From a checkpoint of a small contrastive image-text model.
Model: 28.1M parameters, 64-pixel images, encoder arch mlp_mixer, encoder norm rmsnorm, encoder layers 12, encoder width 512, text encoder width 128, text encoder layers 7, text encoder norm layernorm, text encoder activation gelu.
Training: muon at rate 0.0053, 10700 steps, batches of 128.
Data: trained on regions of photos with short descriptions (Visual Genome), 101725 training examples, 13.5 epochs.
Rows from block 2 of the text encoder of a small contrastive image-text model, named by matrix and row number. Rows with one number belong to one neuron. Each number is 500 + 50 x the weight over its row's rms, rounded and kept within 0 to 999. All counts start at 0. Numbers have three digits each.
After each neuron's rows are labels from the 100 texts, of 14976, where the neuron reaches its highest value: "tokens" is the input token at the peak. Only what is clearly more common there than usual is listed. The data: regions of photos with short descriptions (Visual Genome). In brackets: how many of the 100.
# fc1: MLP up (text_encoder.blocks.2.mlp.fc1.weight, 512x128), inputs 0-127
# fc2: MLP down (text_encoder.blocks.2.mlp.fc2.weight, 128x512, transposed), outputs 0-127

fc1.68:470561516527481479517478487538551502500560501457419552535553476490487485463564545504453476485440547458556450466492474478439397511573557497476519508524403479492493524469523525422511543542482546488523385519419487544539538425406422447478500620595517398497507442550494476541499596524512423539465519612386479494584563517478609528557541544522623479528493467409476478560469506432522534450566
fc2.68:528509470502472576473444418465491442503566467419445486552508478494436493478387488473576477486500457512411531543405475456470515504525502607513507547488504471502528436459455474571592487521393547555513494506432402474486492557524417409471616431507526445576588543490525574525462472546524526375490514497509503525358506502522493451499494560475612457480493491476436614483537496437524454457528
tokens: "neck" (22); "sign" (18); "jacket" (12); "color" (9)

fc1.299:371432421429442482426524431533480533479502482636430472489565484517576458447585600501517549471526478558549460518560560437471452617447524498593506470432496540380604554495497435520475497488358511510498466520550508511497485473475519501494522475447494531498523551516477400472469598543468532456437544566470511482491508527513449504435467441464504510508470528577555490473563460544472453577562
fc2.299:514460426494403436499447575487538392484491546428554396452475415519496585433546542470556558535450536671483494420413525496410514470432559404496443465563497435459487563474559472557536586485498488518466451614506407502455573573503481502476502517475525497473491506523397461568533517468420510486503508525490470450499514484453507480451542490507441488483421506422504465497510488504562490434573
tokens: "zebra" (67); "grazing" (11); "stripes" (7)

fc1.16:436459589506488434504499552441467477521397406469480564497487535514483503548465500523462513522454524468459445478565606430543480428473519445493481439589463480532529495472576375510420584543454486523603481488517518489603566423426559477543495440492500565564444508495464445583515547476524443448456555541494577554468511505473510493617458497543540564517568541476441470385458530460506520464610
fc2.16:552463393455548342576529542508525534500492465451480537471562463443580525419542506537430556508496551470521432585468488460557484543534481500474477458464484513472432420518545497492457568537520619483546494506628481460544482510470380651564468556539565489494455415530488470516462448483451507463475556546507489474419453515488583506458534470504538512416516457462444490425424530561486503556545
tokens: "flowers" (62); "leaves" (21); "colorful" (8)

fc1.477:437467507534493442484510514509558476513573443561515519434457548533501532539419471571497523452536518564497471540524425403485369472634434495566490450469490511468420565453468480513525485579549567578416526470446511443496444485459518480534435433452476522546591575480566462512512532553452564562539451507509455636494526521480568586539447449476436513525470542494409503446581551421435482499451
fc2.477:465441527516520580591480412505498545491496426566513488473511432506536539507482522530589450434463542532537550504471530559448559437610446511386474480516541549575456502575579498575539399417488472534486516583493549479532544426520489478473563559516597451552595500516501481443466563523484437533538480409510491649453493548394492570522427509504520564506535463480517434428469446505463461467505
tokens: "<end>" (96)

fc1.255:445554523480524454534534497546577518634486541464430551460573554580566533429514439480528480496508489499596523486465569524460417461472469397505506416469509532506586487439500453569468517482456552596475483446542575550562458522536392481587448484550504486469538506508462434479507648378552453510507504525469438597498436522438453476541497500519503538494445454464551456528463426533491442583502
fc2.255:543517500484539536529511476557466455446498468479493470654539425506531472539485504543588462484522481589457494556442525485532525449571450506540550520527522510512506481612530529591518562560575411487593472494602608517458530522476513516468491520493461531382519404489538411525482492476423562372465481488425511441382481563531505582513419518462402490491477528396488457515493510536530488548486
tokens: "zebra" (67); "the" (19)

fc1.24:447542486532522439485563388517493448516448431508472599559483557422592493416495508451430415539556533533508533484550502514492560467502554500567445559528531502467515544433454517490496452519426414499452558510550459460551573529492555380553487552576450425497479503532479515552496517588541499427585484451521478506474546474461543564409443459462508540475402564541378563552455485584465538567539
fc2.24:501456509508427459387488490503482527501495444447536461535542485435486514558419483448457531529527555607511519537560512384556490514585502624493533515471479530416441466655432491508493441517522563539467542479500494522494420500491484409486501389496581496505547491423544493467505465454484433582539470535524558491364524539561499538507561571559500442535503453621522496495483508468499489377533
tokens: "this" (13)

fc1.280:590593523396514493459562465489492576572490538486550491517483495483458473467437499464482485568489443572551430443549572523493500384494471431523441496513450453510475503491512461482482548579448461464506553529441500397542513423521418486530545585541375547508523486451535651456515671469484500538456495488457465529562538444485558447472434471515542422533527515539588537495518542498456553457537
fc2.280:370497572584433572517453492549529504458520523571449492489481486469506563527460526534481504480577492463472525516346505422524507484634438491478544442535475461430507427484534522546514468365501514495484468479471446501570504463483457436545517377450571525427443582547409512485498451495442538477597500477569525603599488500439432494592521485526522505510446482491475472548519506495569486565533
tokens: "the" (43); "jeans" (7)

fc1.39:340459477457460540531453501515526404452556514491443507518499482534449561474540451482561488592536437484483527528507542512494524549539424475531446402499513533500517544558496467533498510488470380510567461514462522498526491572535466600381522457544566491578427521427445571464507577502490402594395456515493517490502551481428444453563544489432499518493540553471550475501510519516349532557577
fc2.39:535527552552474485628471540546441503439496545428528512527521594485505518445492506463432542515535494483446512445540535362490513499434478452484370525497459432500477395402493515607464496503465506447524496478474531562519528521534502554612463490485505389583518430585414454551537448499487651511391497541552463490497510462476453472500543513518451509563404544473494538552510524526487534418474
tokens: "zebra" (20); "tire" (17); "wheel" (13)

fc1.180:537393475526470504448514489559486489502649532476552481452537468462524463470546498481503511513554428556597573485519503491477455564479559511589563532553516439525551509504574415422387514467393531461492464552524503425525453520461574379415504475530514536542439555529451530460486517492625493514574409457561495525555478443522520548436504491462454523462555460549467423436542430460498487594534
fc2.180:503488479495510460530455479441475388542506541546445547523553512480535536478513534490539576482490467605462493467543548480476452493459541503522346520446494511553512603491369532492585526545431492499522520498536499478461523644453436500467496449506505531416423426452415541500489518473472543575473458487479482476606501523490553484594483464448533438462540418340503472421591493427502513546511
tokens: "zebra" (45); "this" (18); "zebras" (14); "tall" (8)

fc1.379:492533537603636485510500498466531463558522509488510423539457576485570509553458527602450582537522578519485560450545532430485571501464507520528400481502568455442469503495453425536403468543469489445447465521527519474539497423475583451523449515473523410579569534553389475438501490497536517531492558518412457544492519555442515585424494547497525520468460485507646494377464428503510506515553
fc2.379:430452468540523461466502555518509503457522564578467488581570498472459511384479413428497426577499491413443436548615507491498478488511554496500648436568522491523466504544485538528540590541503625440545493477474488488470565525546513556446581450499470465571479402492503522545474579475483523492512527502444522557434450561431506496583465578500538524547583438582528538563480470502515533388480
tokens: "bear" (71); "dog" (19)

fc1.453:438556542454518537532519463553459616582560426439572462527454473430547478539522470484500452474462488486446551502496487447547552575502495459620435511535582529444419518404520549503566462485508494615591463496546479447473439472491537612497433484546440477483437454446492439637525526592517510428553488471456456512505443552450517462508515385590456474552540518477477534445475451481472484528459
fc2.453:585494513537570523473497536581477394497411451464536622436500529543468474385432537529577540484491549524523528526495563406450473511415533549522497474503508454488524501589575513510458498453519462476504483516464519472505582480518584503472475487443537470461660499555473544437477478466577486518468542485501514519481559420410521528530574526505500496536521586444476433579467372350502536509488
tokens: "bathroom" (8); "apple" (7)

fc1.318:577523478635496491525550535451580493571544478472571470443574401466494443476538547488430514471390619505496451470492426531583484539588459514429489609443535534497517480462486491415439413529530533563520548470538515501447569474428553491575479465509502476618508518430459510447567515502481538515422570468597458550479504434453538531469423524473514511456548533557458510502456504452453438525435
fc2.318:476545541481497541558529508510508464482426492565580535526555454542518495538532555495512577473497524456554561468549563454371489444500498577600508534416490435426532525558539500518561440486531506629493442458630345505543504572538452481500486420470564533486481499433493533454442468436481386443540517460541530568467506535482408569491528523517454470531463549520533431547546519488536424452574
tokens: "." (98)

fc1.58:473511402474470457573592521582519499510541450495502549527474549522536484437478506466576508461487489455580449512524586526525409474408505522578508379540497468383602479468565551524468491478462542445560528496413513456526612522419423466499458506509444538546454487476447521452486535410533561471521462569437476449544542552476625476445522436466530534486537594488472484497472580553513604524541
fc2.58:448504540515477474475549501521467487454462521450458514446489508476482506467513497478535614562496481437408534479536513521551551423490570484513495507573514473503468452529436508433485527409532518566443480489407528490490467405479565509464529598489550501586483553454584533505528478534463492459532476508500445260414462524487542518440486524534540565456495427370475607460479495440481512388532
tokens: "the" (59); "a" (37)

fc1.103:549485490424456497468547499449515532527414422475496672513457500468512466455451560482478491641525580512553505566431515570571538393491534575474553408492441612524517462488587465507458455486456531465456471531532441578511426488507562492445513504551453490471552468495537465498493596455549429457530446503466443581518410439536521526529513508509417456412504504525536463441602502552488527516482
fc2.103:422450395468494412436455447492559448513471428535520552496476478464423484456499539463491504479519478481632526598462472544501515510468520579465406472480487565513469451554504449546569497355529565446519453532621443528480565461478397538492532629496532507481536445559387483564509538532552471490505528501482469481454492561531633518463529523512556421486445513465500471550481514565520556444506
tokens: "pink" (58); "purple" (42)

fc1.284:584426548415448537460521453496549528462498446521512492429554519450589574544474507508514465441583487543540436460517535531498520425454493605500404544477527537563480560544468448493424544549540517477439553430506505502567453412448515527489498528471487463513525536518615440414523500564525411483407398478639514530493605429513538536461490549520518483508547557454579433530447536463424566511503
fc2.284:562506556541559468575431457482472431501446540485464478449561509525441584503425514511484536480524466442372467525498422525495498546568460470467516509488468409491421546412549474597607526547411462488448607477555553481539538506534505423527485594581430466527508425561553509536498489523423434480569533527574542466518455452439579597527458481518541526549412500474490542544486529537505493611536
tokens: "on" (20); "the" (15)

fc1.171:480457490459523506462528491439542578546566409460484506497527458474540484397537516472460494493605429463408451555533490552458480614506500526453545427543517522506495546514528604575414487409494535428551460569533578484504515547427473439530443456536504496552418506505514541482464450544495455484428559545382393530520456467487547492509507431458566570492544493422517475537498597540607594534447
fc2.171:473501482485504510535415503356489557462460522509498477585557634544445554534427460489571411508585441536492452492460521609471484476563490592547503478541519487528553523389431511446487516612514403476529517608532518500454436438499404563510508568512485523565494552469518569393512429506526473425453504503485491470514440480492571491470496509530485496523496451356491574527508500486476520553531
tokens: "." (47); "the" (41)

fc1.470:503433451435548500542467440525471454471542500494474455465550536552475472488490544515447437447465508476480488463516530513505467483577512415467448515449506538559560524415518423540410438467495411510449455522521579478514472505598567518475433508575497477530682506452483569530516506426484591534555476576480569510527571570485561492556460451437601468463437490562523477410360412545523506490541
fc2.470:468552514432535539501589423584513495535494498464517461408497522449563524437410469464468333498453427377527497559474472548474534495597463463538480486449495437500521487518560518548525466475510470443477495425433447454493570370526448537510478484520529504378607508418526571528534514484468518537542474543480481522525455485452543540504555496406546555416533443476433559598535537434513480483511
tokens: "the" (83)

fc1.370:486426474452479560565600532508551530524540436506598599557479541592501471491519564519469494464493448525565531397483505438546482545516435570438521395479484449562503524487467494476501491431592510488515581550530571479494465475405484417486465427432483503526510516451488537555589562445408590480471420508464400606489472452441512478436508506495531518411563569540514502471572559516508453555440
fc2.370:400472436409390514504607582537514478450487570457514483508429499435478542540480477444397527508509496481451500455507495445466490467421537536529432500518502535503515508529522557505562550485557447404460482490488495395516512537577420483521496457528424503532571460474475540591563564524457465505525464481637496751537514484475493457547506507506535478510440465503498445535528507456534512505504
tokens: "<end>" (100)

fc1.170:512505443503483585490534483455499590541614435474488484573551511528435423466467530471557511425478495487402486565563509426416431542455505502505530391450457538489532516531414487496525558413534417453493447465485536443569522411428452537535423589575479572484447449478530477502549407527437541500504469509499496503382464528605583476524497541473463565548557558566520559538537484541536552450503
fc2.170:456456443528451369441429523492521456493473519578608500432520491474533400517482483493449567586486482566506521478479432471528504451555522415429455529484508467531400600547573451382390484486525556485479457478520480553489441501414528467396491376479568553582569489521470511538519578520545525507493442541517496532586479453486451461513520521542500498469397475455472409494456448533557494515490
tokens: "clock" (50); "bird" (17)

fc1.277:521520450526399441482603478479574492515534521555473490536488487430523535490534478525516519497502526421425405455461454452485514565573487481443487486444476573463514424441534481513392486526488433559496568465558570483461539420600432426479498544640450495543531548428496480611486502477511515533538563474558469618476521495522567529448495535441415499535420439472484506456379551423479480559474
fc2.277:488533510495462555534567454508383459577502480522505533516524482478465532539536510447473433540541528454522601484551527522519488533542485624513412478523474448489482479476500529522559462472434434555507497521537485458488576416503502509480462419518466393452535469584529559519539499493443478556563570471462501704428466431400524551543453549481597482419472530509505358483522481586506466497527
tokens: "<end>" (100)

fc1.50:450566509581456513548601490403527559503514551499525486463485556511466542525531525529497456459503403522417586532512441480413559574428521580545491518564459431451448560611552480487482586481565435545517473475489412532553504554524595415538524456607486490535480427466495505520503470430502480497463530492401458474394521557414546531537509394524524537505399461491571466511543450473467517446510
fc2.50:460510548490461471466418482454479398484502500449476411507508525501521551418443523399510464457486517558460523540465571504454462478471511461497478453483500481529538453350418518419515531386528569431522528465633524482467355602515513457411464584538587482567508431428503474529484506507497495542380445500529471488448520463465528501485534526519545508464564477578494370483517497519494536447479
tokens: "clock" (93)

fc1.243:503549586514520606439556500522477467563378518445567561528524501568447426466429502602434407540528501436504437508492528515477502583403472549529482471556480561564516583582393541459427399541464589507510487545517531546517502551475494497432466522517494512485562397540495521490431530535484449521490379505497485556471420506525493464550563419449411558445492503503595485509512522499445496535474
fc2.243:502510355315471433446420501483553473489559498509368486494509533427484561509564441443462558449449452613574489539531523511528507480530491606474437488551520437479591559460492522542543526478525490503422518494533484489481469508517459556457563534471420531501505550528425487477515446525473453490559511428511522506473459508444597515494528447496540473466477474529475467491451562532503533355616
tokens: "pink" (57); "purple" (19)

fc1.128:445487496574529506465493515496557506528408499425560551615508497511590549566568429483538529498575521337525486506430420505548437484479424571477427487494517434532560513457407534484574565439414469518505430463547515538516496503414481491444498478474529529561491451493525546487542500528546507558543516524470474477401476494483409441543557484514618473496448520476552513364493549613524500550513
fc2.128:558463470504538591486460490500498514520508490400526436441559491489444523419557528560574433488479558583463514420524512523410484495467473454489629474553508565496473475560537517531471561509468487502484513527427544505554397520552543578485508483457550511491487516391422411606464462534463395429464488488494491541510480549510639459465501480515503501424479503415526500542488512404520507332457
tokens: "this" (18)

fc1.462:494487498504496542533576494436459452532504607533500456505544560498581488483453362570506426429445527502517546478525490513526454532456537455416486474468513545562515413410602503497461454556591402422544425448444478448519532476514548506478502525483442452489490511451449663466528501565547457515504518524571535506546502464473522427522502473588600505482486528412451533464563426614559490516554
fc2.462:447517502550438501520400519563508563523474578603459523600547465477413479565511582550485570525564545344433512531504495519525524452404491553521482480450445551517503543521645484440424537514435543460459540458515536568517461450459600453519467393485592522521495534538533451539526577531515542519506419514455459479537491590483457556542558500497474459482438505421455413463522494481481482494477
tokens: "on" (50); "the" (29)

fc1.428:440597498524496459376484477486455516553484590440470629542556489455502471566513485545468500400577420497439536543555460473495524455428521407474478571501410486540521506500567496523477525401445507442487553468569531412502488546543411511445415535560467461540448509522455478522550492515481470436584472551518499542466491513463583501513671560479479475472502433521575518451464491543546509590497
fc2.428:382542363488477507459533459517498515494531445433485572535462537413475603454476533467439487475507539458520482468391521478549497459557596537516364449486530438517486441468498481484549493518452553610527498509581561463563498505426525498478520571533488503489430623540516566473546478495486362505550583519517469559408499459509558498481528428513459462461521521457438575483509529471491472407437
tokens: "this" (21); "the" (11)

fc1.306:439460563613398529512487397453562577512562521551483438532431574533498559539498462528532444406541464419514571490548492475542563501511536491549499520518489530437458466489491508542442458511413427552473540528589514489519549538377536433482546559509444552510448518342530487516459441471498468452506582427517456522434489457503558590500444453447510545547470510546595537538548458477431540459537
fc2.306:544507406517480487533606465509531346477572529476568443433459552508487415538441448535415465503466475579397505598538438516596512461449469388536516492520500519496494470448505480477484555538520594438492530516452454470480514582491440442403488500501447582587552557455446486624481546458499438538398491490525508523555478568471440556480539491494460527458499481576528516572517532484490498472557
tokens: "clock" (43); "sand" (29); "beach" (22)

fc1.315:482494477406428501465482380500538480524616608434483561468394494473562563474548537499520612486497501551531508478534469490521519589515517542525482518526530534474554458445503585504429419436484469515454563486459547477517519540525525598463399470435459509569573498518443471529512550546457523493505454513558496436524485517490634375524546406438450515506532553479559474478398555559484521484581
fc2.315:583541548527452616515552551497545538564536527559488463531538505501575429476496517529566526454438515401464520449528487521494594496477522533472479606493526432495438522445488493480449474445529643517593555486451514421460469493497469532571557511410533528594411481470529564462437519479505505505493547479491475402546551543485638523541517535500430498428501450360459537451520454474497508492600
tokens: "the" (85); "a" (15)

fc1.338:497467474462513462546373470529487468571498421498493558441541509480584524476500452362527507431487518530500518472596538529516459488545523474507472503586516524532550518500545553442485487434544526479488501443540610473550431501393487520494443420551480506548464572395489498469551526544490475636503443528520469483391496502525636500490558444441537527509392447545603537422510560508563463506555
fc2.338:533461549496519605467534488464510544508476482500471633573506479527527503398517546508432491446446492524408461520478513458513475487612522497488601554475468513443559549543541502405628510598538576468484523496522455521532525585500507513592529598488519491599572511420508556551486374458463363389567501545496523421509493498490543465494507508502569483496511500508468475537476501430496480591483
tokens: "the" (100)

fc1.357:510505463573458549454561496329501463544544464538515525519495525609425487509461535520545519481522470466378527494523560474486539454529498490583434517535461558429511469399498546493491561532544489493566506410513524478537480467502553454569553474538587575573451359488489463479429497492497578484502528448561451496465476515446559454507413506474399566502353522530488516519583500493448577465515
fc2.357:543511472504486434461463485473494579490453516488535439478517477492508468540428481434535544505471519483265502529527472554497504471515508470520384502533485498500504470544486509510405529523516593434491496489504528520555455516511343365591520588505640494499441447349459483476521524501493465506545501509502500431498501483483506517485482473474346518503501520507478524558499484399499511451498
tokens: "clock" (54); "train" (37)

fc1.222:518466493463512553445518451460539451617524461517500476451500509468622507532520476477467446476476575536602573577410487410437418493433505485517526445473480564547512418518465565584535502524515504457397455499489444415486505537469492443505488396484510523507469531550381605526509420565538427467509619481538521576445453555500540490469478489538482445592505529551512545474577462614516483493524
fc2.222:550505462465567513442477489607480412477497414501498576580463581552513499474546538482479574559478523442401497450560480474521625501580512490493484512519507539523517615529538493558408483383405436482487536457496577465572491528564452517462567591522545483504410445502488466523558584511559545544434522431556544472572500554554503500541516464476560491437502515370491510491479493433461546565481
tokens: "this" (31); "zebras" (11); "is" (7)

fc1.183:568423507478541495515575598506454520478478475483418467523526530484546595495556390453516492423527538533494555554519540447466559511504501477464474515474448477509551551513491532667440462536555530441528464461449554478494353481427564435517449524579469467523488462532568507510525461419493563512407477474528566554481568408479552598430507484513575489553448525435498464470453465496384570527513
fc2.183:502472508495483499428487497538486505480545518403463397459535513494455511514554479531495462534378481460560498511451519428437494560554434467530456493495503528501469409528394559427566496445507524441502450544502478463496557471517535489529446562501579575579473423515488571449571614522448443511546492450506479480380571503502462559520595475498594496521494451489405569395399507610462427526455
tokens: "on" (53); "a" (32)

fc1.353:485539486463545518478493428466517478559453452537497543533459511513508447521437529522469533567564496436501446482469550485450464434517499620434469471534476603572515431480504568570473500502494575472544535541503517605470467510548541653415439509525494493471572382562411445471421537484507456626511427613398446530511429521500603516550536457438460484414485552483547497514521503502487476499526
fc2.353:464544388555504474484505464507490493512471522509450512433494459501517505430498513533457565528502462603702493716484572554553497518436509567533477479535479561501470572483487452473461503458473537471503521498438444525519505558480388547481551545484505561524526494606408547523499554532478451471631452496493491485501447499553551494485485428483396481443419461574486520528471508520508490496490
tokens: "pink" (100)

fc1.366:496433453440486544580634494479583509564506511490477487590498543586527523423556404510530546368512456505573504524517505435489575502537448523582494455533485414493474558470493490505518453577553425466507467501412516512523434535390557439464550508513435465489476469485535593496497505499447522446525472435541488482623507429555556500450467504507540557532509512525504438487436570516380588561564
fc2.366:537517463468560430481533487586500490507411425535535447435472505489513475526514452509605463458526525425523468483584490563469472455420445496545408529582522501433483444466437574498528542502521448487487513444386493532394421432518545595387507536549485492535450387524500498434441582494601491517531529504502508398434499514528543534466511546499453488560583447402574417478545502505467463440485
tokens: "on" (49); "the" (15); "front" (12)

fc1.101:500461556428479457483474553427546449559490452463428535521606548470501491462507471442552387462517468575499597553458518509479476415440495516566445495444537396509486425468489517497419534518532507557584528574599586453562515489490502502501565504515447494580600552389527453496492581485439593619522497488459475505516531507541527487505451511510572498421472448457439503482496593548447498412557
fc2.101:540532538482429452469572546470523364500480488513553491513482461478503472443463479624563427507475496583496484588443489605536483520493540455498547485583498535498500493451409511511438553597515504447506511507556594518503413432485551499562600533472467462492604484509581408568531348473595592495473500560523500511515446474499511491498513513491464504554632467518485508546508483586553513547521
tokens: "street" (47); "road" (34)

fc1.209:433539514527510460561479472426466512501561488392552506525505512548533416384467501529520388447539493509524499401559521516500507567446551477534492482531454514495419568372502500460509542489538455480587460531571574459516579542531509505494494407503532533476487409469420534557419517413522483481575547458511525487473457534416612552569414516499570569567473512476544446479560437451432413473533
fc2.209:469581436569398601548500481594518409533552615556436484548497489538587490599477493430502561499442553474537516542424426397512522466499526510533554475484536504455474447590453504551534550499443653575516495505528489508513464478464461514486536575476479478622453554605475528520518534540481453568566514493560497505435548499480440454532499504501398514535517544563465564405506517505506510502510
tokens: "bear" (15); "numerals" (9); "clock" (8)

fc1.186:583498464459522570480566462468482518448475466526598424534576491449546422486469459546521569500429537596567510606608532466440521532510489504554422467542478520463531510558434547490515495526448460553488495475414404529497516524422510579547551495544518546567496477550559537424433549544461446536424458561503403525458489535546517492491547488541520577517381470557574416434450471459521472457398
fc2.186:452549501531487316529486490503510540431484666505449483564524519497443508612515408468517553503562458503535501478455526450564534472531447495468546431537512502505452530458555450601434477550469582606466539492485565533454543450427477399425508372550514531602443483483450513474480471570525433567544470561530504482507493496536452535496462514500457455475524540529463477528513462441499489428564
tokens: "." (29); "can" (9); "blue" (9)

fc1.247:543452445525526462546504432526557455439485501604500586534434570498565434556573522540421484480549456455554505511516403430465518447479572562458558524534563540493466469506541423540445508570441518539563456502473630493564545516505575498401440492509515487533507466453486546469460509499556437514553539454380487527464592589479562446399536487400443503479549496479507493481445460504520376457516
fc2.247:434562512503612550419530534507447599506518472499489533510472426501502555469535473482422456549502546421565466530541479460566431408581510582529449484468568484492519408394409571431525477463567574531471509467574530514530564537472548409565519546477527502508603516514534519529583468457522445584538433493491486601494504453551529570520483553468595499478439566502479507482584497454546482427563
tokens: "the" (28); "orange" (21); "is" (9)

fc1.386:442451554470400494550434493490510456551539468527471597474533521422526561482451435503412513484453509508561612439467489527517453408558533483579547551484448505464481462423503420514471524503421415495554478463441457522503582563560547489478465444506534475538514494447522525496473544641509495515439460551525566491367533484527486521472551455542631556445411514467520466481522388498514562588487
fc2.386:504532501475531445524537414514522550467514473499479499480503575493444484478533530405420476463454484355398453499513530537479448520504526527484526571497460520467511533501481537486518505526452619398577467480516591455591444452510448485524436468539594446543512479416546575607513386442478545438535493554534544512439521444585525526542399442546537527555495529525485512503389538605473568488553
tokens: "this" (73); "the" (16)

fc1.87:607486418503544496439513383594544451536509507553498548493403532517537429538581439449497490531426408564438499485455493467526520572534503627608369434562542605496522508497588506424535442442609493504471519520498490596420481592493459454494498481437459471516544514526484480468497507496470548435452492545497540529462540543481486535516508459519433540520382479489462553526453495546527469511500
fc2.87:383509532432479523529551546646513452439476482443493462483503431504405509507455541517477485499540526495584601532493608476553460485442495371403553565518506419500440430545454497507516566504506465472524500527541502494530552448458546528527498478464570514438587468497503573449469556530476435575526433458521483525565486453506569482560556408478570439500543466512596578584538511517550517551580
tokens: "<end>" (100)

fc1.49:388510488454472574504505427468479463460485520438552483568477449506514488514535438538478538433546520554500516404482532506468530478475466604533453446455567434503511482493511507463447551476639546566597526475554445440492558480471489512484465451377464544484501439454432427522486529480573533486516561480499614492471520428478549382530456531472419542477519499515445458554455559577633615478526
fc2.49:532468507503453481478489514554515449440523508505570477559492494536493635517406526514446461567540448474468495462517426492581442484503506489494378523417471563534538507409563482531497464486436485397452540509476491506531555570475472470521511427374543512582548527510445602558535503459527662524450556499525393569534578544513495535496540542543427572472542535471437581433470479442533470529532
tokens: "<end>" (94)

fc1.200:411497432549558463436506499476495482470532468494505516494539482552515488472543578509407504496459460453539505494463504463528457536471545449560482565477474406543514489476422487470437498495569427517545550467556578479475509510564459508448464278515477585539570519441516452494521578516517502576490481451560501495360564519493522480482479526486487443443542555535481502378634535596453572533537
fc2.200:570486579463588467488544508491511471455489474525466340514495486479488488588535550593604419479531510495431470531464610597510485466564466540531487520463490517505482565502525505532474505523483587427563478505444524476465431538514428537445463444541642454439560526387492483456465412531497496520632463500511478472499487407497474495530469502526389499509462530533513445456474511524525492358494
tokens: "baseball" (12); "tracks" (10); "boy" (10); "sidewalk" (7)

fc1.501:546545500395421529540477458530441467527388571525570456463515462548548457488447524446535563505435509541459508501531537532545488591503556498430443599518379600461437531443522521397490447523436498551390443530555448482550465502507542516519520461419480414562471531507490417594458527562475614489512589501446557553423458475513539531538513511427513467513488565525518484484549482548474471572535
fc2.501:471496524529449442431499483575506550475527504508479483525464549511515644481546504422534552427559455584438438468539485402353485397467519444519552472544645511496486543532492472492573484483475457615490532545485493454448555468524447535478456446539582517436480486443484619546548453497573443479565487542471585582509499508481552515451501517545444453449474510443533427528551450546551444470490
tokens: "<end>" (97)

fc1.81:421554443460503523503474486410474420539582454449537394543503466529506501445515521463490496413413576531587491516593486512519436469566544539573496550508563515525432453485560468474455451475529392562601496437502520530452591529458467460432438570498512454485505426438479522572489449495544591475520575539579439469492541494488541537490399525478453579509531431506511444407465557479442451552425
fc2.81:625533619487562418579616539580524421459498471410453435603469554502557539504486508443452466483492497583531488513536485486486491501522524472505505505578492481493532501518467493578466515495508465582493452472402556467467389517524489442471532476560577499483390514542525389470585565528545533487665505475487504545455488461473516486399491519487450477503576471493520486468507555436471517587485
tokens: "bear" (14); "skiing" (9); "suitcase" (7); "." (7)

fc1.413:515533521420462467519490540503561534447489524441568514540596452569533451474451537407458527532495510424447586451535488394503505527525615551442486537609471500498535528500498476505396402616541498512495506569520460465561526570481479465378467506414604551596426438458496478472500545557452491488495547489508553507527511485432558561535496489482402504563558446469481513530541555532508433444410
fc2.413:478516521498463523571468539482415532555491551490373399507494382549512531479399487514548533466537485594634532556495517567449555561534554520549483523485477457475489479477502506509671524513402450492436588475472530555442465573495455580545526465483526452511462409600491548449554464532472534455485498557527469562539547489474526531439596478473542540400449516508507482467569524468539491455519
tokens: "." (50); "couch" (13); "floor" (8); "cat" (7)

fc1.323:457589509537356584454452508443491545565443445441438502463455464537521451505479571585507475470529503517467448432480524516456535521452527513565489515539571478497506429545500491583492494566582522426490457523424482540493462524509513412490473468421508480557523503564440441496554501483417651537455505500506571578533509479554595353504508433498589574491453550480499513488459469559441486584440
fc2.323:558484546518525399483608472513504543523513518509457515580500516471537533531445459508476581530565501577478503497498504518464441531360485475464481418566446459491488688473549501421572579578524486593526558478581413490504542499466509570529525519560612500525454578457501473514450556495549482452554425413541496624496512496462577528512513475540489487461546501520592542526530489438469540472474
tokens: "<end>" (100)